python train.py --encoder_arch="resnet" --model="contrastive image-text model" --dataset="photos with spoken descriptions (Open Images, Localized Narratives)" --train_examples=203450 --image_size=48 --crop_scale_min=1 --horizontal_flip=false --color_jitter=0.1 --tokenizer="word" --vocab_size=4585 --loss="softmax" --embed_dim=256 --encoder_norm="batchnorm" --encoder_activation="silu" --encoder_depths=[3, 3, 3] --encoder_kernel_size=3 --encoder_stem="deep" --encoder_avg_pool_shortcut=true --encoder_dropout=0.1 --encoder_widths=[80, 112, 176] --text_encoder_causal=true --text_encoder_width=320 --text_encoder_layers=6 --text_encoder_norm="layernorm" --text_encoder_norm_position="pre" --text_encoder_activation="squared_relu" --text_encoder_mlp_ratio=4 --text_encoder_head_dim=16 --text_encoder_fused_qkv=false --text_encoder_bias="all" --text_encoder_qk_norm=false --text_encoder_parallel_block=false --text_encoder_inner_norm=false --text_encoder_positions="learned" --init="trunc_normal_002" --residual_init="none" --optimizer="nadamw" --lr=0.0019 --beta1=0.8 --beta2=0.98 --eps=1e-08 --adaptive_grad_clip=0.05 --ema_decay=0.999 --magnitude_pruning=0.5 --steps=7200 --batch_size=256 --epochs=9.1 --lr_schedule="wsd_sqrt" --decay_fraction=0.2 --final_lr_fraction=0 --warmup_steps=1440 --weight_decay=0.0
Rows from block 3 of the text encoder, named by matrix and row number. Rows with one number belong to one attention dimension. Each number is 500 + 50 x the weight over its row's rms, rounded and kept within 0 to 999. All counts start at 0. Numbers have three digits each. After the name is the row's rms in percent of the matrix's.
# q: attention query (text_encoder.blocks.3.attn.q.weight, 320x320), inputs 107-213
# k: attention key (text_encoder.blocks.3.attn.k.weight, 320x320), inputs 107-213
q.166 094:500386463500500534661500500500603568500525500500389500500562500558561462472440461500500500500561597568500500396416528541368500500667500500500519500500500500500500500500489341498497491500446475500500421500415372500500558500357500500516500472500534491511530526500500500419485500500500500500500500500500500500500500500574500
q.167 091:495401446500500500501501500500500537479572437500428500500571500500500519500500500564598434500500500500500500535479420534504500574542624500500451500385500500500500500500494346473441380500339591500498489500379524560500532488500500500468438565637491500558500500500500442415500440437408500500500378500500547500586372500602445
q.168 106:567500509500445529536500500500500529515464505500500413500500585579500500500504445500500609520528500488500500500500635478424500457623500500500551512561500500500500500598427500429500500500696476564433464500500407535500500530500466571443534404500463500500494554500500573531517500627500526500500561500500564378500661500500485
q.169 108:500531522500500500550500500443516538514500549329500409455500582584500507500500414500452623500500500487597500440417597462433500405582500500500565500500500500486540500500500500460500500396709500500474504500500418505500515500487497500500500392437489500500500500500500500531500617632577500457500552500500510438445606500500500
q.170 085:428500482525500524500500473500467500500527500500526558537500423415567500575500524500500438545412343500585413500500373500556500526333500500500453500503500500514480518500500500599500500500500467500536592500554597450500500500500591420582500563500565481500500472462458357482500445380623500474500500500500432588500379500448582
q.171 099:542468500500500427540500500500500500500500475500484628559660500500625500573477500589500384537511500500500500500483434500446500500431544500500481450500500500500561520500604518559617478500347500454500455500500497500500500419500430472498466500500500500500500553500500599474454480500353500507584500510500500672500500386500500
q.172 116:500500547513485580500500500402500500522472500371500387500500564604375497429500406500463615597500500491609500396500592500445500421602457500500540459500500500500500413580516500480500500500653500500500500500500385524560517500500500500500542438437503500500500500500500500503500500642619500451383513500580486500500584500500570
q.173 116:500512463570477500500500500500500500500500500423557562500500500485500500537500500500436464500500457500600500443431500500413603500500500522443486452633500500500579500502596586540644505348444372500500499500581500343500472397500449467500483428371500500359500500500436600481476564500500630420584660500584492500500571406500580
q.174 082:500500465500500500500500500572500500500500500500522461500500537433500575500500557500500500500500500404500500656526413399500393530325500500606420500460500500500500500500381639500527345500500500631500500495500648500549449500613545619404466468500500500458500488500527500500500500500407500592500500566500500500474500500438489
q.175 099:523456442500500500500552523500500477483500507500474500530662476500619466573500500587500382520523496500500500474464457500500500561423560500500500430500500500500555538468575500517608500500317431500543500500480500500500500420453456446542435500515538500500500523500486573438418489469386500519562578500500500653500450398450500
q.176 116:390500500500500500425500500500500500435500500511658594635500364500500500500500500500488500449473500500555500501500506500630526451433500500500500500392500500500500500338556500669500500500379500411599567500500484500500500494500500396540473551500504599500500500410500424461500500344500447500500500500487358480500500500500500
q.177 102:500500500547500536500502500498500469511500433398500500500500500500447500572444500436490500500500500500538450427405512500559542626398514558430435496524491577454555499500500575579569500454441408500592456474571500526589500500473496500576500500524568500441464503532441539445418500500500580444500467455579500504500475500504535
q.178 093:500408623500500500621500500500500500500500605500491500500500500500536500500500500450518490536476424500429500500619484500483468500500500500500500500500358475433500496496500392363500654516556596500500500594500429458355500500377486454502500564540500500500500500453500577500584500683500500500496500515472500500500500500512648
q.179 088:500558431468500643385500576546500480500513433581560500581500500459500500479500500594458500500582500500597500500500561525500575466500439543533500500361500476538500500468500585589500386500437500545485605401500452500585530500570500503447412536421423558503452500500500475500410446369424500502567500499500500461527532500500384
q.180 103:500543400416500605478399500562595500500500397500500500500500523500500500415500555477500500487558658371500500529500500500500519500500475566495412500500566566500503499559378612465545500548500500593500500392533556500500500556546472569500398433489500500500500514500500502439450500500374522616500500500500500500500536500517403
q.181 080:500507519463500588548500500668500500500401435531500477417456639571500500441500508631500460500579500554476500437500500500408500550537465578564538509500432500455471500605500537399500500500500500552412500500500471500484581453449395533500500500475501500462517589575500563575500500500579559500575512520500500556497653500500487
q.182 099:500500500500500471394500490450500500477500500533643565638500356487500500500500500500479500500480532476500632548500504500650542437500500453500389500380500460500500500355500500664500523474500510500500500432494500500500477508585500500550500539500500580592500371411460500500429500338421500500489500500512405500500500526500436
q.183 125:412558486500500500390500500500500453477500556500623577643500366500461500500500535500475496455434500500500596547521502500636505446462500470500432483403500500470500500386504500661500500449500500500500583500500547492500503526589543437500500560500502570558500394415500500504460500342440438494466470500500359444500500527486433
q.184 108:500500500500500500500500562468500500422500500616500500596500500469500517500500500500500500500500500555549500500500534557500528357580470500514538500419571351500500500500574438587462500500448579500500618500500500500403500500596500500454510617500500500500500500421500446555520500406500500457500500500500500487500500500500445
q.185 082:500448575574500500469651539500440408399416500567500500519658540500500500500476412500394517460500500666500500434500500509500500418500500500500500500500509500457500435478608418500500500500401500500488470500500401500500500500518475475500568500500500500465500500500537521500516500500603500363500500507513557500553500500500550
q.186 123:500500500500500433592500413482566500563537511381422461429500500500496543500480500366527579556423500500441500500496478500500500570500519526478500498618434597510528461500500500402500500513609461518500434500500617567500468500455559500566523385538500500500500500500476557502538500609500574537375500498500545492423500500500593
q.187 089:500500500500500366500500500500500500500445500500425468450500500500580500500500500500498500559500467581410473590663451500417424500500494500500500489575500448530452500500501500336421577548601572500500500626500500443349500500500500567434500613500480492513520500440566500572635500500500500527564507500401500561500500500500500
q.188 091:521500500484516500418497500524500507447455500500500500537470500500548450450549500591500392500500485581559578506589550500448449500500500420500581498426500394528447497500556417500409500523500579500431588525500500461365507493500486500422500500417455500500491500500559410542500381480500406482500500544440510507500500500500500
q.189 103:500462500500500458623500500457500524523536500356500459443481500500500529500486500376535588560387500449444412500485492500500481591488529550487500500627389601465550500500500521411536488500563465500500500500500500500500501500410537482500500385547583500500500500500461572511500500594563588493500500500526555500449500500500631
q.190 109:500592500500501580382500500559500460500535500578500567566500500500500500500500500500465477427547523422562500500500518580567538500455500499500500500340665468561500468500500557656500500500500500500522582403541566500615487500615500500500500523459500500500500500500500500522500528320388500518500500500564500403500500500483384
q.191 121:424500500568531500500500505500500487500500500500605557592520347452466500581500518475491500468500491500500610500500500500640513500500500478500373488395631500504517500429485500670520500500500500500602500500500562500567500541500552441500500517500500554566432402449500500470428521322395500521430455500550371500500500500511417
q.192 111:500550500500462500500500500636500340500378538500560539500500500500500524528500567500485500500500460500500461582632508380496527378593500500500500478485413339477473418557520529403629435449515500500389500500500529500500500500538522500344606500500500498500500500500529537595570500476500630432397496500500500500440500401381500
q.193 091:500500500500500500500500500495500500494500500500500500543555500492544444500500468531500500415500500500648588500500500578364500500500503500435456500381640591500500500500533496605475453500437500500483676483500492522558500471500499446608464466435478500496531500500424426500500500500566503460500539443511390500500500500500497
q.194 082:500500500513500593500500500556500500500500500385500500500559500496500500500520500598423586500500500500590500601491500499421500454500500500478500595500615552541433500500500566597545377507465500493500687526577469465480500457568500479522458343363500500500528500500436500551500523500564500411500574492500433500464500500429500
q.195 096:500500500500430472500500539605500348500342500617500590484500500504530519500500561500502500558500457500500476531614500382550500500500500500500500504508387324500500423500500500500500500435532500500500500594523527429366557535500516500323607500500500500498500500500542541500572500500500500410461486568500500474463585429393513
q.196 114:528500591449500449500410462501500500580465500540485500453385535478437461437505541500562398475590500500500500460527512500500500500577500372500500397500503485500500407559500420384500558500500500530412500500405500618500487514478584539419500631570500500486492475500595500501500417500500448500392500500567589500500582500477500
q.197 106:478441431500490484500500512500559495500500473500500618500500411500500522559500500467500522628430500500472500556500500500579500500478472500500500583582434500447565567422500500500500470438500500500613405592560522500435500556483500500500464500557500463505531500500500574495494500547435500499608483500467519500428445491500554
q.198 086:500500500500547564388500500416500639500592500413500500500500400500500417459500452500500500500500500382681504500500500650453500500500497499447500500500500617500500500500500566641500500470500500500500608455500470500581500500500527500619500500523426500500500582500507530500401500500517500500642459500500379500497500490500500
q.199 092:497549500418563500500500531500500500500557465500432428546500566547500511386548350621500423439500502500659500435470500566397500500423413500500500500527577531577500500556500604536492500475472500599484574500466407500574500411500489500609478517311500500500383635501493488500500500500515547500562597499500361483500500525500427
q.200 124:440431409500500500500566500500500513500551500496500500557621451500519558536488415500468565547416500500536500500457494519500500500420500616522500614554460523457500599440500500500469500434500500467624486572583500396500500500519408465588500362454500500520500500500429500500500545534500500484649569500431411500500437500520522
q.201 078:528500500533500572471500500538500500500500500387500500547540500519500500500500498500500619500500452500618605500476500503398500500500438500474500617500500588500500500500509569615500500500500500500500500500500507454523500414500500449564500355362500500500539467500384500500500577500527500422527588514500376500461500554500500
q.202 139:500500600500500504500500534597467361500350553553543545451435500533500526500500556500444500503500478500500437541623500384520533379587500458581500445500424361479491389552500500500500500448500500531500463500500524460456496487560543500344605525476482530442500500500556576500542500525500500423430480500500592497457611404379501
q.203 098:451472500500495463500579500519500500500500500500500636473500453477500542540500498500431500597483500500412454536585500433608500500545500500566568500567404373500523500500512500471478500385537500500533393612536522500373500557518505500408500500561500500490522500450542578551500500573500512500500446573500583574447500465500549
q.204 099:500500500451500449500500522485500525552500458625431500498500500500434500500500500500518397500500561500460500500500500500500500549500500500556604500635383500464500500500500500482466500500557500539601319500457490500472493506497500556493500500534500543500455640527551500500500457649399500564603500583477507500500500500551500
q.205 125:485500500500483507518500500606500344467349545500546554492500500529500544500506530500440489514500464500500427523602500393542550384500500502576500448538416362457483421553506541500623500399500500500500443500498501500500484500500520500369565510480470529459500528500550602500557500536470500428463475500500619492468616408403493
q.206 081:500500500500486410527500500484482500559500500617500500454468500495414500424500495500586394592500500492373500500529500475609500500500500500518500500630500437453500500500500432390500500432545500510528330500424492532500500548500555550450500630604500500497448544500608578500500440500455438584500419487536612500500500500500500
q.207 090:500500430500568596500479500454500500568500500500500500524546500416500461500500418500500530448525500413696499548441500594381500500403446538500500521500669574581498500500500596627456500500491500500531663429500456498572500512571507500627426433385500500472470594500462489500500500500540459527500543441500358500517500507500500
q.208 120:366444471598500500576618427500570452437410557500529541514624479500500500549378500500378551562399425500500476505500500417515537459521533500452500436500500453500529500437500500491500500427500500395573500488572532377500608492500500409479431459500500556500472500391500500500443500500500500500500500500500474564500435454500515
q.209 089:500500500421542557411436612483500500558500500582527500544500500449500500423533500500500451543500500500541421500500445500644608500500500500565579500532411466471618500443577500553387617409554500500515553556500457535478402550535546543500583527553489500502500500500500520461617431500473500500562400501440500557453563500500500
q.210 099:640561509401500500443401578500411500587603500500499442469354506486434522450603500500500450412619590500500500487500500500458500578498500500537500572468500567500478500593500500471500505573500500623404500500433491632500401500500500612527500500500500440500532500616500500506564500500456500500575525500500546500541559578500475
q.211 093:440500524577586500451500419451610477500548500565500560544556500500500500500500517533500468500377389489500500418500536538597500500500418549455500500500500500500401500450500500571376606504428475500563439500517500500500500470500500500572510500500590447570448500440439500605500479500500500500500469500462500590500388527500500
q.212 090:479441491500570325500614539496500500444500478500500559593611500496610500500500474564382500500500423594500395578500456500500554494500500591534596565500458500435500579419500500500500444466500500500500398613500476430402500500500473500500399431469557377479500500500500682500500500533500494425498460579500500500393500500500511
q.213 101:587500651438553557500410500452500500582500500500488467478390535526500503486623502500500430426567513500474500436500500621500414536500428500500494500500500500514401500541500500461500558565420500603433500500430500608467387416500500500554500500500422453500478500500451500591574374500560500533583463509500520500548541569500500
q.214 110:604508500451563453500500614548500535500581406500449486541457532460500505447606487500500435500539552539500457562500500500500514500500482612579553582521485500503500559500540500500458500500500500572500500594458477500437390500508470590500517500500500368500556500583518592500648500500390500500569471576406564500433539500515500
q.215 139:396500500585456500500500420500606442439387553519540559500593478511549500563376526514388500606406446495534472500500500435546500500500508435500493420500500437465536500443546500533550500424500500395552430466542535411525627500500500411500500500500500607500500500424517500500370580500522500500439500500560450595500441428471500
q.216 100:383508500506429500408462395463546500500435562567500526420500457500500500494379511475513515522493506450500500430456500500613500500500500359461418443500496434500576417500500500536500574500500489500500499418537508500568579529509586467500545552500506641602479456459500349427378500500546497536499500500542471551638428535500500
q.217 102:382425500599547361500645500500500500429478500500489546540648467539500500542450500500385560554356411500507500526500500500545537494541489509500569500579500443500504536434500500525500500439568541408578500538576545394456598500500500427489430500447500500545500598418563577500485500500493506437500463525500459500421416440500500
q.218 090:500552500428428638460418441500500500500475500500500449380384500558419447500500531424570500500500555421500500442500595500472500500493568432500394480416500523500500405621500495474509500557471500500434500392500500500559544522500537518497637500500480500500500443591500377500398522500500523500506562430563480441628500542500500
q.219 068:500474500500595382500578528500500500500500500500444525570555500475500575500500447574427500500500500563448500500538500577500500500500500576500547500500500500438500560356446523500476500485500500500500472522500500390460428500515502500500311505500501369452422584392500581500623360500500500500557458500435506574401500498500445
q.220 120:573500500451611500418500591500415552563621442500448464538500502500482538485623463500500435432539500500500500512514459645500500500500468617564549593525500500500432553500483500481373542500395500561500561585456455568445377500500477559500500500500437381438498509500500500500647370456533500500597459565375500500500500565552500
q.221 114:384411437587500383579621500472606500417500500500513564527634486500558500520385500500393566580407448500531500516510500395536580469500500460500500445500447447440555523437500500550500500398500500399586418500588530395476598551500516410500457500500500541561500500415500566470434593500489500422500463500500474560453457429500514
q.222 080:500573500438394654500420435500491553500500500450598452410500500514500474500500539500594533500500609394500620500500500500425446500482500500437385450448500500559500432593500491447546500572500500530415500381500530500597508551500506500500500518500500500500515500500424361500393500500500500587485614417562500420605500539561500
q.223 102:372489500546401500475500404500590500500447538525529548440500448500500500500338521466500500546461500455500500451447500424535551500502555374415419400458521450500500430500500471522522500500500443451500500500569542500572613610500539429500500512500562637593500487476500401500346500500500509476438500500584500500548438500491500
q.224 088:349500512500619508442500587500500500473500500371598470621556525660421500477500494500500631430500351500538426481497500464500516497541500500500533567512518500369500525500565483500500558500500534536500556500504500403476583500500500500513575527393689435500467489500500500500575634475500559350500410500500396500500477500500432
k.166 092:500500500500403500521500543404299500500488500500522500500500534445500500500450500500500500475574500500588567500405500500512500500500500500417455500325500538502597500375500500504500500561500531500500613500500412500582428456500500371500500500500408500500500347500441500497390500500617500500486491375663500500500500643500521
k.167 089:500500500500461500552500500435500500538500608500500500500500500485480533500535500500500500500581543500535500500500500575457484399466500356400500500521500500549500500502478416418497631507607536423399500500500411456500450480433424430500500507500500605500500500500500444429500500590500500560594600357528500506500500500500502
k.168 105:500500414500542500390505500500500580529538417500531517500500500500464500500500500622448448480553500438500401500432485500500500543494500535566487564444500500500500444500542500643490391534389463647462582457500518568500500500500500500429500500500564367417500500597500500500500513375582554417500500530471448437500500488452460
k.169 102:500500445489500554441500500500500500499513418500500570500500500500500432500436576529500528498500500500500500430477500469548500588574560567570500500380500500484500463458500500500500356573354485560500500433500539578558500500500500500466500485496500383433586410604500508500449500389500577500405455500500500457500500500500492
k.170 094:500485569500426422556500500566500500457420505546500600445429518500500500582500590390500500547500500526500619500609569485500500500544500512500500478500500425493500498518500500390540527485526538368500334485506549460465500500549500532505500500569443549500489500432500500595488500596500495500459421500556554556529485500470500
k.171 098:500500520500500500500577476412500579388452561400500500500500500488487429500500541438426678609457500500500500500500500500553500500500468517391500500496500500500565523448440561402500500461644500500541500500525500500500500526500447500612500430563500525500500500490377500500500500500556542500518500500500500593500500569500611
k.172 106:484500500500482510438503391529500500500500465500540500500500500500440453500500612500500546483500500500500500444500500500500500558500500500548430500340501500500507451425500500594500500602342500500500500500500562600500500443500500470478500522500500500500585383588500490500457500389500500411384500549500500500500473566500509
k.173 106:485500500500500517461524394489566500445500500432500500395490500500465445500500617500396662614381500442500500500500562421500500500550500500500500500500500500445517440484445609525500500477512492565500500500635610500500490559500577493500483500500500500500500500500500500500500500500500500419500500500500500512500500557500563
k.174 084:508500500420612500407461500571500500500503500500500500499500386500568500500500500500601500500500463500500371500516500500500530451429487500500500500676500448527500408656573516500500500404510500500500500546588530485500500651500500611500697500500500500500529640500571500436622500530500500529586594539500500500456500500500500
k.175 096:486500500500400500500500498382400500411458500414500447450561500500500451500500500420500666573447500500497566500481500500500500500500506447413500500500500500523537500500440545417500583466596576500522500500517500500500500500524500500637421444500377500580500500478394502500439500500500492507500500441500500500557500587500586
k.176 120:500546512426500500414426500500406486500461663500566500500432500500500500500500492500500536479500500500539500500500500500500523354512500320432500398453520392611500370500448521500526564471500500500500620500500468582569453500601650500500512500500435638500456500411500437500500500500557500551416471500500500500500494500500500
k.177 099:500526429453500569500500500500500543500500500461500476500500500500500500487448488500599501575506566400500500528468500537500560482500500380423500500555500578500606500500545500500420619480558492500585584412500496500500489500500500500551577518492509594570469500500500437402500452566500500562500525429500500500483500452523500
k.178 090:500537478500500500482453545500547500500533500500500566648500500500500443500570500500406500391468500500500606524484428534500500500500484577500378500347552496500500573500500500630500394500389486500500574502500559523552500500548500500474447473500500496500487413500500500500500500377443500500500448535527449359512426500419455
k.179 084:500482528500524500550546457517500500553438539500431500358475500508399500500445500500500500500537500513436418452500569469500469468544499419484557435595439461380500437500500500406500500500575475561500389496500473500443500500411500496500500539500500495500540558500500547488500508587622458500500500446500590571519579500538536
k.180 111:450438566500482523614574485500555564500454430500500412390500500566500500500463500500500500584496518536413500471500596444500500500563508525500650500624421500405500500496560429416500500508553500543500361500415500446424533500378500495500500548590526500500515500525481572498500501662500500485500529500500534650543550466600518
k.181 097:500454478500454500552500466532500500523500500439424500387500500500500500499500503500420534500500518500459500428406500500500500600500503500487481500542432500346503500491500522491542429559500395525500395500519500500526500489385433381500452417500536500500543500541354500489509590548613500500500500458559545558500500500488528
k.182 095:431500500500500500500487500393366533500431500494565500543500500500500440466439431500547541497500469500537484506500500513613500339500500266500487500500500500500500356526500500500500623392500632500500500500500467555515500500618500540500500587500500500500393500411640500500532500408500500564418500496452500500500500500500500
k.183 123:461526534500556500500500500500410500493452646500538500526447500500500500467449500523541500533544476472500500510619500500500534360500500322456474500500500411612500344500500500500500592418500571543500500428499450500500500500627500579500570541500475597567500500414500500517500447444527500555500500502500500500500505533500500
k.184 107:467519491500587476404553496449422500500478500500509560551451500500500498550500500500439600500521427500552517500638500500567500380503500500500448500500470500500500500500500567500500475395500544500500547506600500500508500500500643500452500500372500500552484500453512496527644500381500449500462500520430500377500564591500500
k.185 093:553500375500525486388377543459500458551620555501500582500500500387500500601500500529490540374500500500500500535500403538500583500419500500480325500500500500500500500517434588500504500490500500479464650506500550589563430546587546500485500424500500500500533500500491500500607500336500420518500459500452459500426450562500475
k.186 120:500477485500500489500471500538602563500565384500500473561547500500544454441500500500575500564500547460528499500395500500436490500500500606500500554500544639543500630500584465517433500500525491500590508503500524481499612500468399521500520500496500495504469500550525466500500503500377564500494538500485384500500425448593419
k.187 091:500500500574500435500500500500500439500500374553474542500500584500527500549500501581500500500484500571500494500537500467459444583500500691558500500405500464491500540500500500500582351559500500500434429530529529500500500418500500500470500500500503500500500500560500531585500500404500500500500500577489519488500500525500500
k.188 087:507479503500536468500593500500500500500472500536500576500500513466500500584500494500407550391508439500476512500595500497477500441500517500543500500414500358500414421500461540500500500492500500409500479582566510501467432500571505500455457500478485500500500500500500553563500500500594468465500465556500621500500500553385609
k.189 102:500500469543481510500500500500599500488575457500500500576518480500573482500500500500553500500474554500543525500420500488437500500500502500500500518508574607569500500500547455558469514570511500520500557425500560500573581500474500500546519528500517500505500500500525436500415520500386551500500500500500366485507392500542403
k.190 112:440480500393500500500500474500452500500446609500500500418486500500430500414427435500573500595500500452522400500577502500594500430500500386500589500500448500500582384500500554424444630404500559500500489500500443500500500500500500562500554530506489534500474500500567536471500444568556474500500500500500541584505600500537555
k.191 119:500500511377548500397435500406418536499453641500557500500436507500500443446500455499570500500551520500500500500588500543500500375498500320449481500500500500500500372497500507455450637428500585500500583500500428500497500500612500596502570570500437614573402500431622425506500410500500500500500500500500500500500511500500492
k.192 103:500593500500500500430421500632500409502547500672411500500500599477500500564645474568571500522498390560500500500500379500500500500500500536565457500500500500532377450462500500482444500500500500500500500505500556472500520500543500584500500500497500500500500488500500369586554428521452500503500500500460438500500404500476335
k.193 094:500500425457500401544539500482497547500500434500500463500500451500488477501476614500500374500440500500500500553500500423500444585472608545590500500500552500565500500476486500444500426643500499506474500595579572514541488500500500500500412553527500402422500500500563500488500500500500500500500500599464521526532500556500500
k.194 081:500500500500500418500493500500500500500500403538500509539500478500450500488556637582540390500422500500493494547500500444500467561500571558613500504500638500576500500500463469508437441618500473514464500603531634500498500500564500525500407616596500402444500401500569500526500500500500500500456500591500502488542500593500500
k.195 089:500500551500500570423500500500500448500532500500435500441500500500553509487500500590509521504500339500500466474552382500539500500500403500500521518500532500500409410435500500500500562500500500500500500500500516446347539500500533500500576500500500500500500467500500368600565428500504500452500500500451454525544393451449377
k.196 115:500500583500525500526442500494504441500449500500500500500500532500500541535500391402500500534500547500500466500500500568500550452500407500423469458609372500407473500500500537500565500363606500465565480392431504500500500481500500467500500483500500610500395590403500477500485435601500575500571500404549468613498527443524500
k.197 111:500500429500500477427543500488518500500567497500500500500500500500500484477500500635500500436586460500552548492500500529500500500561500502500517555374577405557500500522500463603481384580421556500395570509571500517461500512500565500431534500413496500500608500610500491500563568437555500422412500507415500345500471499500500
k.198 076:533500500500500339500573500500494645577497500367557393500432424500500430500500598500500346523500617500500500500500500500500500500482500500503500500500502500533500500500500500459500500550500500566525500500572458500633500418500473500500373516503500417393549500500598500500500500500502500500500616500500566500500500500500500
k.199 091:500500582554497500604475500500482530500441500544558509500500500498400487473500500378629459595500540500500469499500571441500500500456485500487534403622455500450500500455500500429517631382500430500597477471445500493500501500500479500500497637631500500511432500421500490539397500500500500500500500490608488581500552500500513
k.200 118:547500429500500500500583500500515500426568500500500496520523473442500476500500500500500547471500442553546500517502566500500450500582577500500500558370620433572525500500500458570431398613404500500414526590560483500432500563500500506500497507500500380500595377580500529500500579405545400445500530587454500378487500561500500
k.201 082:533500500500500435500525500500500500500500500507500500500462500500500500500500679500500430500500500500500500561500500427500433567499599563607500500420622500566500500460444481500485396631407523471447500581541500500525500500500498500500418594500500407417557415500584500503474500422500500495500500592500512460529500549539500
k.202 144:501589607500573500435388503597501408544510500500469500455500603505464500529630500500609495519494417500451463445547396500500561500475370500471455500500488500500393408500500500500500596438555507489504500421411551500439527500500506500500500500500500583536417524446460364593531451500471544508500500445488429500541427455459365
k.203 098:500500504500554513412504445500500517468567500500485500471486500500569538483500500577500500500500375500500500485500452534500542500500500482500522522378500357500461500500523500620442500500500518500500633498500500494392491565555569500500579447398533500512580433500471402500595500456500448500441500464427528380500427500409500
k.204 092:544478612574500571500485500500500494500427614500594500518500500500500500500455410500482581500539500500500500446535558543500524395546500389398500500500477475420500500500541483535532602500500500525500554405451433500500523500500500464500621482483500611542500500500450500500500551504588500500500500385551500500500532458500569
k.205 118:500592500500500500447423480611536451526522500637492500423406618500500500510617500514568517500502395577500474500559397500500566500500369500500444500444500394525399413512500448496439500500551500527500599444500564503500524500541538571490603500456500500529478500500491365597542500500500500507497500440461500468500403500469386
k.206 080:500500500500500568500500500500500500500500500500500500500500500500500500498490366427500570500573500500500500439500500566500535435500409424389500500500403469423500500579534531500499500360562500500545503409500420500500519500500528500500593410500500586563500606455418500500500465610500500500500500379500490503440500422500500
k.207 083:500500500463500410562514500500494552500500430500500500500478500500500500463500652500588312500500500500531500500500500392500486571462500500556500446500500500536500500500500500500500500573500417537500500575500500500576445500433495500500414609573500439416500406500593500487500500500500500583500500522542508559500500527500500
k.208 113:500576500433418553413500430500500500439437500500500560373441500500500410500504500541500519575500500420500517500500500468544500500500500500532500587500550500573500395500500564500454500500500500551500553449585618492500561500548552592462564453500500500500500476500500405598500500500505591500500589572500500500588500543442500
k.209 089:500500523500564516500500500500524500500558500500506413484500419438472498558529500418500579470589460500500628500500505602444364424500500479500517500460544500500427598500500398500500471500465542415558544488411500586446467635500548500499500527500454480528530467500500500534500528471500381531393500424463500423446464500604500
k.210 106:500451519571595441609525589500500500597545500500530500623547455500521583500500500447433462415500500570496473489489500536453500500500500501500500393500456500418500579500546451500554500500500463468500477500389500500500500500462459420523443500500541500444500522470500596405500500500500500500500406438500500525500500500548500
k.211 090:500500467434406490462500465500500549500500500498405500500500480503500489500409425541500581633469554486508500500451500500500549500584511453500539500622500426500527500659500514500500509500500500500500501500635500449447500500575498610479500380458500555595481583581500476509500507624500523553500610500500500500500500458532441
k.212 090:485565528500500519500500500500500500462500594512500500500500528500500389500500500500490500544519500500565500500526500500438500403569504500500500500500654500657437400610486500500492500449543500557406619500594500500500551500592555595500569500395500500500500500500500447558540500500500573500544551571517500500500500545423500
k.213 099:500450500570616431621500500500500508582500505500500453618532478500500602472500500500500500444500500588484431500522500512500500500477500457506500383557500500425500570500538433500500551500500462500500449500402500500500500500454500436538500500531500500500500500472500635438500500500500395500500401468500500533385500435500500
k.214 105:500500500557599500526500500464500501500583562439500433684607449500500500500500432500438500500639492500559500500500490500382437385500500500495513407500600557501500500500500454575556500500489526470500572500467369500544500521500500500500500500443500500500500514448500500451500553458500500500435500483500524409440500500500552
k.215 121:452564500437414556401478500500500500425455500500491500367435546500490449500472539551550549571500500416501518514517500500560500500522500532502500614502500500536500432500500570500459513500500518515500511457622500500500500500545540575500539500498469500575500506528442420576420450500472500557500574541500500500566500500500427
k.216 103:457453485442436500465449500525500500453500415500520500345402500500485512495500560500545500529500512453500501500521540542590500500500541500511500601455404453451500500481512514500428500582468500455557407500500621609447500500500507510495500499580462480500580500539500500500500439501500498500519470500478500500547413500550505
k.217 109:489560489410421548410500425500500500412456500500445527390458524500500407509460500500500539577500500435527534500534500464500500500562500500495453579519576467594500392500500539500441500519526500570460584500610500476500500500547540611476581439438500500500500493535500398572500500500500582500500613568500474481500433546448500
k.218 095:483447509500500503582500485495500500500500427482500500500475500521500594500500500434487500454500500529466500500454558500500500634410500500491518482500362500396500590416519500513500500500467500448612389500407500500488500471431424500500447544575500500500564500500500580500443500500500480500500467424494500567500500500542500
k.219 070:519606500500500500500500500500492500475500562498500405500500500463520406500523500500494500556500500500509500500661500500500500402627500437525500500558565450578500390606514500500500500458551500500411589500545500500500500500556614500413596500447500500500500460500500500565640500500500527500430500580500529396463500500480500
k.220 116:500472500534570439591500500500500509500573574461470429643553451500492500518500500500500460419500500500500500482500491500441477409500516405505585398545500506530548500502526400500500500500500500462500500500423500500500500500470522469488500500470543500500500495500593500437500500500521500500416426460500500500424500500500549
k.221 112:500559500432420566381500428559500500426432500500500500409466500500500424500479500500500557585458500426486542526521442500500500500500472500500500586493555500587500397582500556500500500536501500523500557500592500490533500500552552601500566431468456500570468491500472385579500461500500586500500603547500500448566500500444500
k.222 088:492437500500500466500500493492500500534500392543500539500500500500500584500500500500493443437462500533466500500445530500542500612417500585488500500500335500384500621381502500500499500577471428500582399491407500500500454449425427387500437531570500500500563500553419500500500500500509473500500459500500500540500500495531530
k.223 104:500500500462413569445500500500500477500444432555501500314393500561510500500500554500500500561500503411500501500483500500596528632500500556498382597473441500500476500514474557500500479570500500500500500500548500555500500470500500500533500436564466515544531488550500500500403453500500500500500500498500500500578401516500461
k.224 084:513500500500480595527500482500508500500500396443500500500500500500511500500500500500500500500500500500500500416500500485427500568470500500492500500500500494500493470500366500500500379500468369568500500500500500500500500500538429500500388294424506355500594500587358500500500705500500579500500552500500513500485500573500500